Weights of a small audio frame classifier.
Data: trained on synthesized solo parts of chorales (CocoChorales), 39062 training examples, 9.8 epochs.
Rows from block 2, named by matrix and row number. Rows with one number belong to one attention dimension. Each number is 200 + 20 x the weight over its row's rms, rounded and kept within 0 to 999. All counts start at 0. After the name is the row's rms in percent of the matrix's.
# q: attention query (model.blocks.2.attn.q.weight, 128x128), inputs 0-63
# k: attention key (model.blocks.2.attn.k.weight, 128x128), inputs 0-63
q.32,100,180,168,207,228,213,221,177,211,236,191,245,185,183,232,181,205,225,208,221,236,197,211,243,204,208,193,191,201,222,219,234,214,199,198,217,154,196,203,219,202,209,235,160,193,172,209,213,183,197,189,212,215,188,208,189,182,165,228,199,187,202,180,188,151
q.33,096,230,199,176,206,228,172,202,178,227,221,198,188,194,172,192,157,197,174,236,196,179,216,189,190,205,208,186,190,177,228,237,159,230,203,194,179,236,199,239,193,198,184,205,207,183,211,213,197,202,201,212,178,191,208,215,186,171,213,238,206,192,183,193,179
q.34,089,213,214,233,203,194,211,187,204,196,223,224,228,208,171,213,137,217,212,208,194,209,197,219,178,192,227,212,224,174,208,163,198,221,198,179,222,200,207,215,229,198,179,235,223,215,188,192,217,226,195,213,209,210,177,200,210,168,213,182,193,186,201,180,225
q.35,100,164,198,184,185,186,185,195,177,202,215,193,217,223,192,219,227,223,176,204,229,195,201,213,209,217,204,186,203,209,198,219,212,189,239,203,198,212,247,159,190,200,191,235,217,236,207,201,162,214,160,210,213,159,179,223,204,201,162,211,225,219,196,200,216
q.36,110,190,232,199,190,227,169,208,218,199,181,190,212,182,206,226,188,218,225,186,227,170,177,199,171,202,215,194,187,187,205,209,216,175,215,237,219,179,190,213,198,174,198,216,236,177,193,176,215,214,186,217,183,209,212,190,183,205,199,152,233,224,199,193,161
q.37,111,196,205,223,199,166,200,219,180,194,147,212,201,204,243,188,171,198,179,196,192,160,190,217,173,184,165,211,195,197,221,203,183,214,191,199,214,181,164,170,237,193,201,184,182,226,182,188,211,211,212,190,205,225,198,258,175,236,205,234,169,200,196,178,238
q.38,107,250,212,248,251,225,195,195,186,163,189,194,192,201,183,171,173,226,183,188,232,178,204,173,186,167,205,191,226,179,223,223,212,214,207,227,185,190,191,191,203,214,206,170,185,174,219,210,177,151,182,225,205,240,207,199,164,217,177,184,207,171,197,201,225
q.39,115,198,205,195,187,197,169,192,202,209,225,228,202,232,170,209,191,172,193,187,169,206,168,222,204,223,214,196,191,201,215,196,195,191,211,183,215,207,225,181,156,193,192,170,193,221,209,200,189,216,202,238,206,193,198,171,188,190,193,199,228,161,192,216,186
q.40,098,188,224,175,218,171,174,187,196,205,206,187,185,186,171,207,209,213,230,212,228,184,226,170,222,180,227,195,217,206,229,223,214,193,202,209,181,230,212,218,227,223,190,189,215,257,237,186,178,206,188,176,216,198,203,177,176,220,200,207,239,209,182,202,196
q.41,091,230,207,196,201,169,159,180,194,203,163,219,187,197,195,227,209,195,201,240,163,205,221,217,193,207,261,214,169,212,200,206,197,171,174,226,189,210,192,204,185,213,203,176,178,211,230,212,221,198,222,182,161,228,172,189,226,198,233,214,201,164,225,218,182
q.42,090,174,209,215,185,220,201,200,185,191,207,220,204,215,214,172,219,185,210,230,202,200,211,219,218,200,189,217,186,178,209,211,195,186,215,198,206,215,173,225,203,201,188,187,238,198,186,187,185,198,196,248,224,148,184,185,188,172,203,219,200,201,147,213,205
k.32,095,213,199,205,175,218,239,197,203,194,204,210,200,187,208,167,212,223,231,188,168,222,205,223,171,179,185,222,193,201,217,218,223,187,183,202,196,215,214,161,240,180,199,197,171,195,213,203,195,205,222,172,191,188,185,177,163,171,170,231,179,226,216,199,157
k.33,096,229,135,168,202,195,168,167,166,226,214,217,215,197,195,199,224,190,209,184,183,243,200,170,201,209,201,200,195,189,219,237,218,209,196,187,189,205,195,237,237,220,187,200,194,198,201,164,183,181,216,185,216,218,172,195,215,217,172,209,220,191,225,219,218
k.34,095,194,192,231,195,187,157,194,218,188,194,219,238,178,196,199,197,204,178,223,178,200,215,170,199,219,218,223,214,215,180,216,211,164,186,217,212,178,203,226,184,206,213,211,200,186,207,176,219,193,187,188,194,232,160,154,233,188,210,206,208,191,219,206,192
k.35,105,214,219,170,221,174,224,150,209,193,193,207,231,205,181,177,174,180,193,207,222,197,209,253,238,183,182,201,208,177,209,184,185,212,245,199,206,219,219,218,225,197,202,204,212,218,223,218,170,185,188,194,231,228,198,219,206,199,183,201,190,220,195,184,176
k.36,107,206,210,221,216,171,217,189,211,170,164,155,209,196,203,208,154,207,227,194,203,181,185,193,162,206,195,204,240,197,220,202,241,176,211,206,232,179,223,213,232,212,186,182,191,211,192,188,207,201,196,168,222,206,225,180,173,198,204,198,236,189,169,194,216
k.37,105,204,205,233,174,188,209,201,193,200,187,199,178,207,230,161,221,221,174,196,211,187,218,218,203,189,201,203,223,210,193,209,164,219,171,177,188,190,193,217,214,214,194,182,190,234,182,184,222,199,256,178,197,216,193,234,176,216,217,230,226,205,180,196,223
k.38,091,226,172,223,227,218,213,204,216,224,169,185,197,196,208,186,207,224,200,207,210,177,222,180,186,215,199,187,249,186,228,213,237,195,224,192,202,182,155,174,221,167,192,193,197,170,210,180,211,209,208,189,151,207,190,222,182,216,169,178,191,153,224,209,220
k.39,119,169,186,184,167,245,213,187,168,174,210,230,256,203,172,195,209,161,177,166,190,191,195,201,191,225,210,184,144,177,195,204,193,219,187,211,204,195,215,204,176,207,198,169,195,190,207,183,213,202,190,214,181,200,227,190,186,234,205,192,208,207,213,178,204
k.40,104,215,167,178,230,150,202,162,211,199,187,178,195,217,203,213,167,212,201,238,218,220,224,176,216,162,222,204,202,183,209,196,241,176,218,208,197,216,256,200,231,194,183,193,226,213,218,184,229,200,220,190,218,183,201,173,224,195,206,198,185,179,203,167,229
k.41,093,215,217,179,198,210,210,191,185,207,196,231,169,216,195,226,208,195,189,245,149,207,218,207,194,178,207,193,218,207,193,193,206,188,191,178,236,214,215,211,197,198,223,215,171,217,207,180,199,200,216,200,231,175,221,195,193,193,208,261,172,170,218,202,215
k.42,085,197,169,191,180,212,236,205,187,177,201,221,196,170,190,187,189,215,243,193,186,210,194,176,212,235,175,192,193,187,213,235,162,198,186,185,192,179,201,199,189,194,192,212,222,199,218,195,172,232,205,256,180,184,192,192,219,213,186,204,204,216,191,227,186