A small audio frame classifier, trained from scratch.
Training: muon at rate 0.03, 6000 steps, batches of 64, held-out accuracy 99%.
Data: trained on synthesized solo parts of chorales (CocoChorales), 39062 training examples.
Rows from block 9, named by matrix and row number. Rows with one number belong to one attention dimension. Each number is 500 + 25 x the weight over its row's rms, rounded and kept within 0 to 999. All counts start at 0. Numbers have three digits each. After the name is the row's rms in percent of the matrix's.
# q: attention query (model.blocks.9.attn.q.weight, 128x128), inputs 0-31
# k: attention key (model.blocks.9.attn.k.weight, 128x128), inputs 0-31
q.47 090:492497498445539488510515498511436458489544463500476513498495508482538473504509492515481482502478
k.47 098:473489452505481508518487534488488467489529474508459474511499559499489527542471529503499495482504
q.48 100:537498513491515505520534481501481450491493477542510499536494474504537519483516552502506491493529
k.48 103:473506499505468522498503470521516487476513493524545502460487495529552503519487481513507533456514
q.49 107:489532480471535502446487483467505540497517500494529482525540489470529509527498525519505454502489
k.49 094:494502543468533465556528523460491490489493479512472503509534481505473474511494457491494482535475
q.50 109:523504550498478499506495511497511504473482431532543485504496472466511500531496515523483488488541
k.50 108:525506508526486538509502468559532523497503503464502518508502467539513486499479529513477504538550
q.51 086:530486509531510503536505524473526488498500462523539508537438497532461438493465537468533497472527
k.51 088:496475503527486500503462573492510465496484495500523478505472520554534497503468543426522519504526
q.52 110:496489500498486494518504500491489486505531549524512476452541467532525475513510512485447502499508
k.52 099:522546512498501478455526474523473528539493520482518487478521512471534472527514474503483508529485
q.53 101:432531495489501464527427500496480482520557458475506488521492503537520493542463538493495499469511
k.53 104:465488491511528514503542498531515478502505519487484530478508535518483494471508521468532488482504
q.54 088:513494532502493492500490502478511498467488516429499513497527482522456523488514485484511541513466
k.54 092:545536514482541497493518446497513550477526488512496480533522444503529549497507478490527505490487
q.55 096:497499485535484504481497495469484467471457542542482511517537490477518522515516525497508491523509
k.55 097:484543501464513487512493523476482490488497509560465453476515486486503505508441461482514494482556
q.56 102:517536509514564538545454500533505488506504478501487514549455466533494505463521509538495549522484
k.56 090:529506492470531457523486458513521538512529477506477497511463511477473532544510520484500460475483
q.57 106:477498479508446479487533527478497506496468566521516466498467509551509537475524504460525511513494
k.57 091:502539502513471519468480544534477487518469482509580455477503496510527523508501481456564504484521
q.58 107:536479463494479511510507476487456458489463458502499487435520510496468495515457444496459521507520
k.58 102:501499496540521515469502459522482512496497538510470514504471521492478551517469518477495497481482
q.59 117:524488460532506457521472517520487478499513506526452493500494516544443482487508486482464495459478
k.59 118:554450493483528482473447479507448491540539541490474457527517513498486500487540526468526518497495
q.60 101:483465508506482517489514474478509561487516541512570514468507503463491488525532527485501524534511
k.60 099:506473555496455520496503488497509525465516469484541524497506494517488455499503466527507485525545
q.61 115:497524523514455544475517507512531534486438500504487489472493496485535530492519495499485482506533
k.61 108:479524505496515509485447484504501560429437503527500532491474510474497541478534531509483473517485
q.62 100:471485509549537489453512508482503553494505501454524528491519503457544501533545513502464500536517
k.62 097:482505500507483515489505497509507529479504462478562535466488485494536500502477446558502477515535
q.63 109:514484523507520546514497487489499482500549433511467515459508483491515482515503494520502502518535
k.63 109:545505504519526520513467511452523493511495508496489515509471513488503482525508552534492484511459
q.64 088:496516496518543478471476475543516495490498462501518474492515466528479492515487507417501461503500
k.64 089:508520534480469507482471514506512492471525469508508505503483463496533509533539505488496494492497
q.65 097:532492492491478498473544500484533506474510527525502499506528502535536523477467494488532508506474
k.65 095:515528464520481543481496505509511528511502497468499494446492510508493527503489493517457476493543
q.66 097:495489494504460528480503503516508519489462511542540506496538480527499504501508520551529493488451
k.66 090:524453477498535470473521498483468498499475516534492495530533498462522517484514497499495501449529
q.67 096:494500481528503512492548495496504490481495501474488514488516468481535557503503498516496500529486
k.67 095:513522452493545453464530499479468497464550488510504543512458506510507496482474507520469483509495
q.68 094:503528485471511484457512499469473495462450501472485508449471493501523470537476519574505509493493
k.68 095:487489498489495508549486507508451501526504523506476563523486501483480469468532444522481495440517
q.69 106:507477509525499510525492467477493479515512494525487508462483538453524527513512476478515490533541
k.69 101:489524468519493500478480464501510493514510496462516505497474483515542516491472500503495556542475
q.70 102:469518502560518498512567512500502478489503483455493482514472538491533496495491512511538493491524
k.70 108:502537469444524504469477487492491522485486506526512514494517508514512503464545479512484519526472
q.71 087:485519534478495495508469507507484461520521456517514538517482518470477533531492498507528530464459
k.71 087:455480537456495503566483493481518502505493477484487479472530473557492493489505501569465503562495
q.72 096:537498544521469501474500501439499511493506558497519478451551524537499490489556507497483466505540
k.72 099:472533483498473512479559492471498504524482505516513519513466522468503518515496497467499553518538
q.73 134:499519480480535495485502481513489504492515514503492503548489474514495487527443498497494484537512
k.73 146:474526482509527493507480501540508507499545481518479512513526462488536528509491527499494489460512
q.74 091:511505529459501495431533504497498484460545493560484463510531486482482524519482563491516508489471
k.74 097:471479480516486521574462464478516450509472522514517476472482539539507490537523527483505443520499
q.75 110:424548493512507501489529471524500495472458473498480515488501495492515498488480484488478478508526
k.75 104:519494501526492481448484528529512525513518550476468519487512540496468496515526512456522498496500
q.76 093:536501504515478417524473512487494480493494507527527476537451522493446475493481505489549507509520
k.76 103:516483519513483538492499496478500550485490522470504475496525485510496541528501448518485502486446
q.77 112:539498459468535474498488513480536512517520493529525492479489473487525536517503525506474519507508
k.77 104:501515508497495520523538466498498439469505503531505510493486535476483494465533521476552510517496
q.78 091:491472488506503522505511497490495452485491475565526505462462503516473518501498506507534458458459
k.78 107:500496503479525465476499422530516516498517501495471465479481513504509501461506489527496521571490
q.79 090:483476528522489497514497513476471473470545542466469528464479538538461471440546550508470509515473
k.79 098:505539522496504498453473485475539504527430491485495482515533486507478492497493492515455490471511
q.80 081:493517493500519499506484472559517535527462517440560557518506515481496486483499543532509494521481
k.80 093:484492503474499485478498528494488506476509526484472481515523513490500466442489463514510507490544
q.81 081:490511493475517484541498510478506489501505503493530557502463478474492507451530511498498495485427
k.81 094:465466531470548525485463509521469491504455470492509438511491536530478508513518534487509532532503
q.82 096:433508483526488511500489508516489510524504497465518494448470545529477502515467520484526508460584
k.82 100:506493511483494492456508521510511515479513480450495502523532470474508488522578453499505526517454
q.83 091:489492474477474517494501490492542484528491517508473507503500500461526514509453468440505457509511
k.83 090:522488473542541509481509507496509483482538495492507466457519533538528519475488489489527503492459
q.84 100:522505503495528486499537521516536478492479507521550446492503518506487513504488524498499470503473
k.84 104:472491500479484531571491506503472466531506512479473513478447482526505498497533496461537516498471
q.85 094:465515527533505525511485541499507493467555522494509498486543508516491508472527535471463494488505
k.85 102:525494522471511495513498481497513480453467484513516506544504520499489495522471518487480532495510
q.86 109:518481506528481474490561534475498470502505488451495523455505471516514515493487485519476505506528
k.86 108:506569498464455486470490474525510523451518494467489538514518541476437494541495492452488485491503
q.87 086:439518529467484474507518521518494471519490529477512478516482493485498479550493504496499533531441
k.87 094:490459501486502463522493510492524541467473511477454487485556503507463493507517478515460477488546
q.88 105:477517507515466510541450510495491500467490469447517467525515489491526480499495488456496507550527
k.88 108:483505457478527488468535520504485511550513496474491502524498489502484521523532471531483490427483
q.89 096:545514506556463506502505474510507556452493523490475505478476488530479521495504464514522546483510
k.89 109:530519442489507497458492487517475483514494505493499503468500494483524506499502545519536497485513
q.90 099:536467460497512462477519516503514513543500516467519524499465506467527503436501513525509515497533
k.90 094:517519523556493511517512502491481474531496503550504497494513491516491501495492481470515483478491
q.91 100:494539544458475484499513471474489529472501482507481500488508460481512471528521539496478478508524
k.91 097:493523485495479487503492531527485478497471516540489502501484548503461511513529504528471500504507
q.92 096:553505506473464523531521527462469513513515502526435537512482485483545488461538431534454510476479
k.92 097:502485499533500446480539493516505486491497531492535518513481526493500457479405516528511517524496
q.93 095:473483549503454533502528493485457484519446496517523475468522466514456481529492505500480481490489
k.93 090:541488461471477513567497508503566500485515499501464505519452537500449523500470530463494520479492
q.94 115:510494517484506550483495500523478524516507495497490535518509507462508474481517450573519567522499
k.94 111:483490514501462459482480484517458539548501522520523521480462519498492477483485503494462499536533
q.95 080:472533441467559501499445485531516482491531497491479518481525522540537512477509530511527483492484
k.95 093:503469535537517480523480496543490469521501532476524444474461526512504426481482481519541515495526
q.96 080:508514488486513526492480524520473517506525489527459450486468529466484496503494511524491522482557
k.96 091:460467533512464463524534489467506496551511515504498480485526471485483482498514463508493502524457
q.97 084:472480474511512486464466509527459480516483486502484496544494536539473467504518473491514514484496
k.97 092:522490487476528522509487505495499527520488489472539441490531455500547496504467519527514484511518
q.98 082:527532534537528465538461499508493515481509491465507522551552474470492460520466527452500491492451
k.98 094:495478472490475460526486538459491494502532508475475509523463479509489537486488511539503489543523
q.99 101:472484472479501536490511497486484532499528491523459467492512479505492490458513488504501496475489
k.99 109:555505512512497500524548472493550493468482517536520552522463513478480479506454509507505476484486
q.100 089:474529490491481496525445501469493527475518467569511471469492502479504502482531492483497482497519
k.100 083:485493509512512561566536498481524514494451471487498511519479532529485500535507497502478544491463
q.101 099:482482476494501487485474483472523499499483482531458506539509520526525518472477485472488533510482
k.101 102:541488492524467553533518495517516483542542470480518486498506499509497469497520532465517518505518
q.102 101:535506489505501513539528485498502491481529475468501513534467482456538524527504551486520505483500
k.102 104:523498512502465539459522502507493469500504498485495517481465491515527510482523483472447486536520
q.103 084:512528481504492485531534473541541499503489532516541545509486488494509486507502505473487469509494
k.103 102:478512494503525516452519525520523511476507461507487479485520531496541516489540528452542545476486
q.104 111:530466433487523492530533489536471491534480528522532521522511519489515512512470477510497465506504
k.104 118:520565542519494527532518512489479493480513471462524517469507497490512511509510483503502509500501
q.105 101:500489524488537519517502535475470525543516454466485497516531491449457492480512507518509500482472
k.105 107:496475496457499466522472516480496507488454515498518479522504509503486526482485496529486495472485
q.106 084:449516521502474509435523482460533499509487448506515477513493524516461520520446491500504505529560
k.106 087:502537516495534559482499482497490471531504529508465534507523459496507545509543503511501455467499
q.107 088:504495550457516505449520499493539511481501472542478495540526525553491468469531499507492486507489
k.107 099:478491493477460511490501496464499528542509527521526499493524498516489470483489502484503486488505
q.108 104:542473477474563484467507494522477524518488508550483476500519509532482478492504483534462480503551
k.108 109:509511510515450498528491549523552542492536500499513543511509480441494470491467494476527484522464
q.109 104:500455484492511492500512494489498480515492490499485465521472522525505473535487493535553520512524
k.109 101:492481528479505512544495478531541515480525509525516526504497447487516489505474541477498506498456
q.110 098:465530540500438530490507488471483484510453463500503493532511505489474502543449457514485508526483
k.110 098:484482473495555506473493504486491492493520486483476521511521479503499547455495545526493489514506
q.111 097:485536497566498531502500495546514496454489495453524499480510501492502530505521491466523486541507
k.111 097:477511479461502494486497484489450505522537481503473500513513472521493504502511556472518511519506
q.112 106:453465538509483508534485456528499492496538534535512490496486528521498519494548524443499497515508
k.112 108:529499501520497492533550451462529494496551477521512459503504445490507480529469501505507531493511
q.113 092:515480495462500509488528499480518502494471569497498515466536499510528498483522460512495467550474
k.113 089:493524496562538501495499493506514530448476502510525492498513574484511518505426483470534469463516
q.114 086:519511500480519476499499491510539496509504531516493495544531482534539523525517490486496492524510
k.114 088:481493466540460503494514520505446502522488484520501478481462521499511493538519508450504474487502
q.115 094:513468526510489550495490482488515516479502481480489520478480498515473494470494479530500503447451
k.115 108:488453511500522480473443515487477487547451491504515512522487478500511484498484504481479484529508
q.116 105:502473494518523501477462543535486489486493491455496519505506479522442504509478534501495489526494
k.116 110:500491507463501506480460494508487495482486494529499491554535454499542489490509484519515434498506
q.117 114:542504540510508477520448479493504511501521512486487461450480482480499482495493489503499543488496
k.117 115:510493509503479496552492491499466461532441462528511504499491473495510516516531466519466478486528
q.118 102:474480487537511509487482541511491522503534490516473536503497532451492495481475495530494524460461
k.118 104:488498542505509492506497506501481478530447493451492461507525495512509470483542515532500505535484
q.119 083:499537488496493484507480500497518493482492500504478474526483477552478492488499510466478475527510
k.119 085:536460485529510536507505519499530530492508478461525510491541493487507499514475478499510484424478
q.120 098:499480488526514484532485535536522486494514507486501528571509518495481499515522520489472529508544
k.120 108:493502525494482516484471527507438547496506503530514520495502527497518521556495495470488498521501
q.121 079:538490473514562477500497520481490464558478499489510485470547507449517501520505521492499501509527
k.121 087:495557478491509504530487464479518488498508500517507488499451494500534513458502471516544532519480
q.122 103:487497475507479475499487478465464564550535500499490491518461486491568490488477463511527491457483
k.122 108:554508520531516499480524504523551472479485532514480512444475521487460492498482513556477520495547
q.123 098:526526521489474525502479525492519475534480492471534509514467513502519535509553548472450511473465
k.123 102:484492517516497525460506540497526507454500527535505475520528494517459481496434490479572509539507
q.124 104:497474476470532489537503472514542505522464495485498512493504440492488495474504479486502452529507
k.124 094:535496520486518476515513515498501478443506496526506477548498537502500463489507498498533510459488
q.125 101:527492499489492519487464511498473500552491500515475478494501477506488495529485474516516549467539
k.125 102:480466516519491487524474523503500515475555497466517504500498499490512496525505471527476485506501
q.126 089:492480526494510494507484536502511461525511512455453455546525515541497479502536432479472504486488
k.126 087:457476462509514498517493517498484542531501472521505484474504489474496519503461495510518501482509
q.127 111:489489517489442505530503494524504513467495532517556498423515517483488512533517540491488514454503
k.127 120:508478502498507461474529517457509439500474516504482489499496502510480506510522506480509496537489