config.toml
train_examples = 39062
win_length = 400
output_stride = 2
norm = "layernorm"
num_experts = 64
experts_per_token = 1
subsampling = 2
lr = 0.03
steps = 6000
epochs = 9.8
lr_schedule = "linear"
weight_decay = 0.02
Rows from block 6, named by matrix and row number. Rows with one number belong to one attention dimension. Each number is 500 + 25 x the weight over the matrix's rms, rounded and kept within 0 to 999. All counts start at 0. Numbers have three digits each.
# q: attention query (model.blocks.6.attn.q.weight, 128x128), inputs 64-127
# k: attention key (model.blocks.6.attn.k.weight, 128x128), inputs 64-127
q.52:483533483495508557459482492494514523527463510529491485488445519487526512499474494469516483523492489487499518508538472542507528536492545498525523497508452499486517457510534452464556508501526470
k.52:486494512508478470534510489455474521532523487530459526468533461507531507451523485519492490531517489496492501501469530490484453465551488520503496508515461480498504509510512469526523484470497546
q.53:488521493521455526486473504485517517550476505524500487521489527489472482466484491488527502544485501453492513496494483478501548489503505509489492503521495525509485489526509455454537505501491493
k.53:541520499476480471484526525523473507491491495498517509494516519501528501500488485521506486476519507444502519513533498475503503524466492521521532510467477487494477521479515480547519498507516515
q.54:519533459468482530545520496481516537526476475529531525502516523523511472501533526527500518506487464494505494500515476507529479509490477475504512481503468496512445484516523504496470516504538532
k.54:504508509471469489485473524531538513509524509502502535512449502460506551460525513446524484504492454528470472489486523480496462469510477528528500552520498534517527468500536509517535500517518524
q.55:480526480520531518519444490503478520529501510545501465520500494489459471528536543523478489504520490504489457506488552485466517518478484504509527495491505513492479472554492514530500488510455486
k.55:515455527554510497501525499532524448507429468491584531426485467500539530473468484516514463507483508495521511532461490484487478555527509504549464521533513485519468507502524515471493532498479498
q.56:525478508476494521523480511470511483523509487483539454491543520460530501515514531457518504524481491520497486508481490482490482507497474520543506504523495509471488518511463495518440505478458498
k.56:505514474484492511493507502518498514486476472510508504515501493511510510512466494474449490493470512527496514501507492529516558521513507497509528467482499515472498514507529516514492488515487496
q.57:515511513482494474524470536514495467535456470557482532475504510450529515496490485496483483545508481492478475487482524501498524482512507518496469482511470448513504503470534526497470503508509507
k.57:519510496508495535493506472500508500501503494534483489512478512492515510515529514490479501524513559468481509509471480501482531498498544504475473471483553525506512500480495474491546488488490499
q.58:490483514491490484481455511500471521490533531495540538480493444515487494463495500529554479505497472500484507499471451501531545501487450471471501475505545482512498467468496517521469480519519517
k.58:518560481450532505507539489519516516472531513477480473531445504497472493509472485503525547473496509463491509508502500467481510459461530499517525532506518503472498478531492459443479464473527489
q.59:490487526470520514466520532481511478521498496516509486497526519512508542438498499516537496485529508494483543531466530500495535496509466523482492507468486504514505500457492520500508515493542474
k.59:540504551489474521546510504476490523495489473513485498476499470488492503524528501478540496526524492545527506462510431529518492488469480492499496516512487471449495489514490467491496494491518511
q.60:441506498509505464540502486513509524473505499476504514482517491502479471524546503512473529473527489483486481486505504497489508494503491469460493486472501482525519471464503532509487495493498512
k.60:533475518512525529479504461496482502516492512508473478495464495487504503503473496487487508479514475514518457494504482489479500513486450527510502486520583489522509515503524518490473494545502512
q.61:509499507480491490512501496509465502521494489524469510491519497523508512499518445498523491508477516491496485526453525436507502476491473500499517464485472451508483507507530493472488518519477535
k.61:501487539515473472522504497490547508536531490507470455511482541498488514484503501481538457540515550494506510537431497498510534518508551499517475503464533545485531508487509450484515499478483498
q.62:475504484448484495480491467478461533472547505544500547530515481508484510524512497512501531521458466511540479512516484513524524496502533481517472509508532514438514471502462499525510528456514503
k.62:502530479498488511519513519493550491532501503524483491542498518500515464506508499547512536476536509504477512505497491498481489495526499479494530480485555507479526528509509500486490549515518464
q.63:536520521496488514491516490512502479494510457486519487497492488484497504475489486519492529489527525472557491480491526490485504505532513512510485506475506522511504521462515502481523544484501492
k.63:530474505525523494503500529504469515491453494532519497489481525506518521510534492517491486526465480493527533494495555502525508511470493483511507501525521534523533459495500520508474491511467523
q.64:508498544507482455461534512472470534521504507515525518508489510515454541508492507533489537502481518485521530490479447538542520444506492450510480494478509506542492474558538522496494478493492518
k.64:531490497486454477498469537532537551531492526485549481523471478442482500493511522508545525524494444509511523500484497568495494448458474530485437502487492486509491492498527534522489448470504498
q.65:486496455513453512478460526476508460527530482533552467531533461502465498497545494551452502504514467476453510535508466521559473496485552482453504492498470449496536477472508468525517521522475491
k.65:507519473440529482493477527486540497472524534522521473465510492463533520487513472526525463450508483464478507550491500515551490506490522496493467523481546498468515457479525507516524511508464549
q.66:485490530519496520506499479494528457498450479493488500489463530496506474468497469512509518539521502458503506490497476460516552457500502499509474533500473519459512515526456470450497497514479505
k.66:482532483466498527540478504500477480467508493499482471476481548493527501490529470493480491504533586483513491508538481471521515495531457486525533482503485511522508525534467522544478507519521525
q.67:508483529575499533488507495495467553506512495465487489523523456513452504467548529484467506505489481536490487494486519522569493491464525471533485497526505529523475497396525471479480496470445443
k.67:519466441536485494493562522517497503508489473534495488532522477472477521433491483523484495454554521527507483484508525560508492508508489472483514518526501488544466481468487566456506458476451523
q.68:491488526476492503474482453480492480476476505471472514520555548506566509517489466500494505506478483496518512460448481432459518488563458513522555560512465541511548512527486511451491500528475487
k.68:469489515490463501487474472462486499537500498485472436495502516476533509493538461465525521494552494493558513463504492462488470453604492505549549534528494523511504516527471497476505551543486514
q.69:507473516564505476500513459510527544505498495527484501533492479529540493481457488483461487457492521515450537508493515542510494473506536494540478511513520485505504495436533452495496548469477477
k.69:528575457448511464472535562475508454490505527528495506513501503528481507487530515520466444471539469518444499440531528529516501506503498475521551567494557537517457510492511530497522531456460510
q.70:499489481495492501477502503511499529526482511506501566492479498533517474510503530533474473514518482517569478478502526533503493426509491497504475508524475493482495521519504448467491539488499484
k.70:517457471407511499476495530507552536483519450465488480508504514487503482467499475488475477533506518559538488518478544507489484441512495508520515506520481515522495548510484513515473550487495505
q.71:506459494509542464434458511478518466463526516515514504485509495490545526524491476473497505496459488530508510494521497509471480494517487506459506516484508538542484450552503535505566500480498527
k.71:498471536482505552469514511530518499502513536531497514442501483537517467516485490540480486490456494515475525497532498478486502472517477505543456479477514481477487496523512505539507485499499517
q.72:505557502488534496490568496509459523520503456508491484444488526501472499513502494459483471536470508508488488496490535510494506518468470489482529482510507502475460517451519550517512475515563503
k.72:492507521522518529498479461509518534510483447516472532469493463495508531479468479498535514501530488481512491495508511488508541521460471502447510483506503470517473537455508556503487480506540509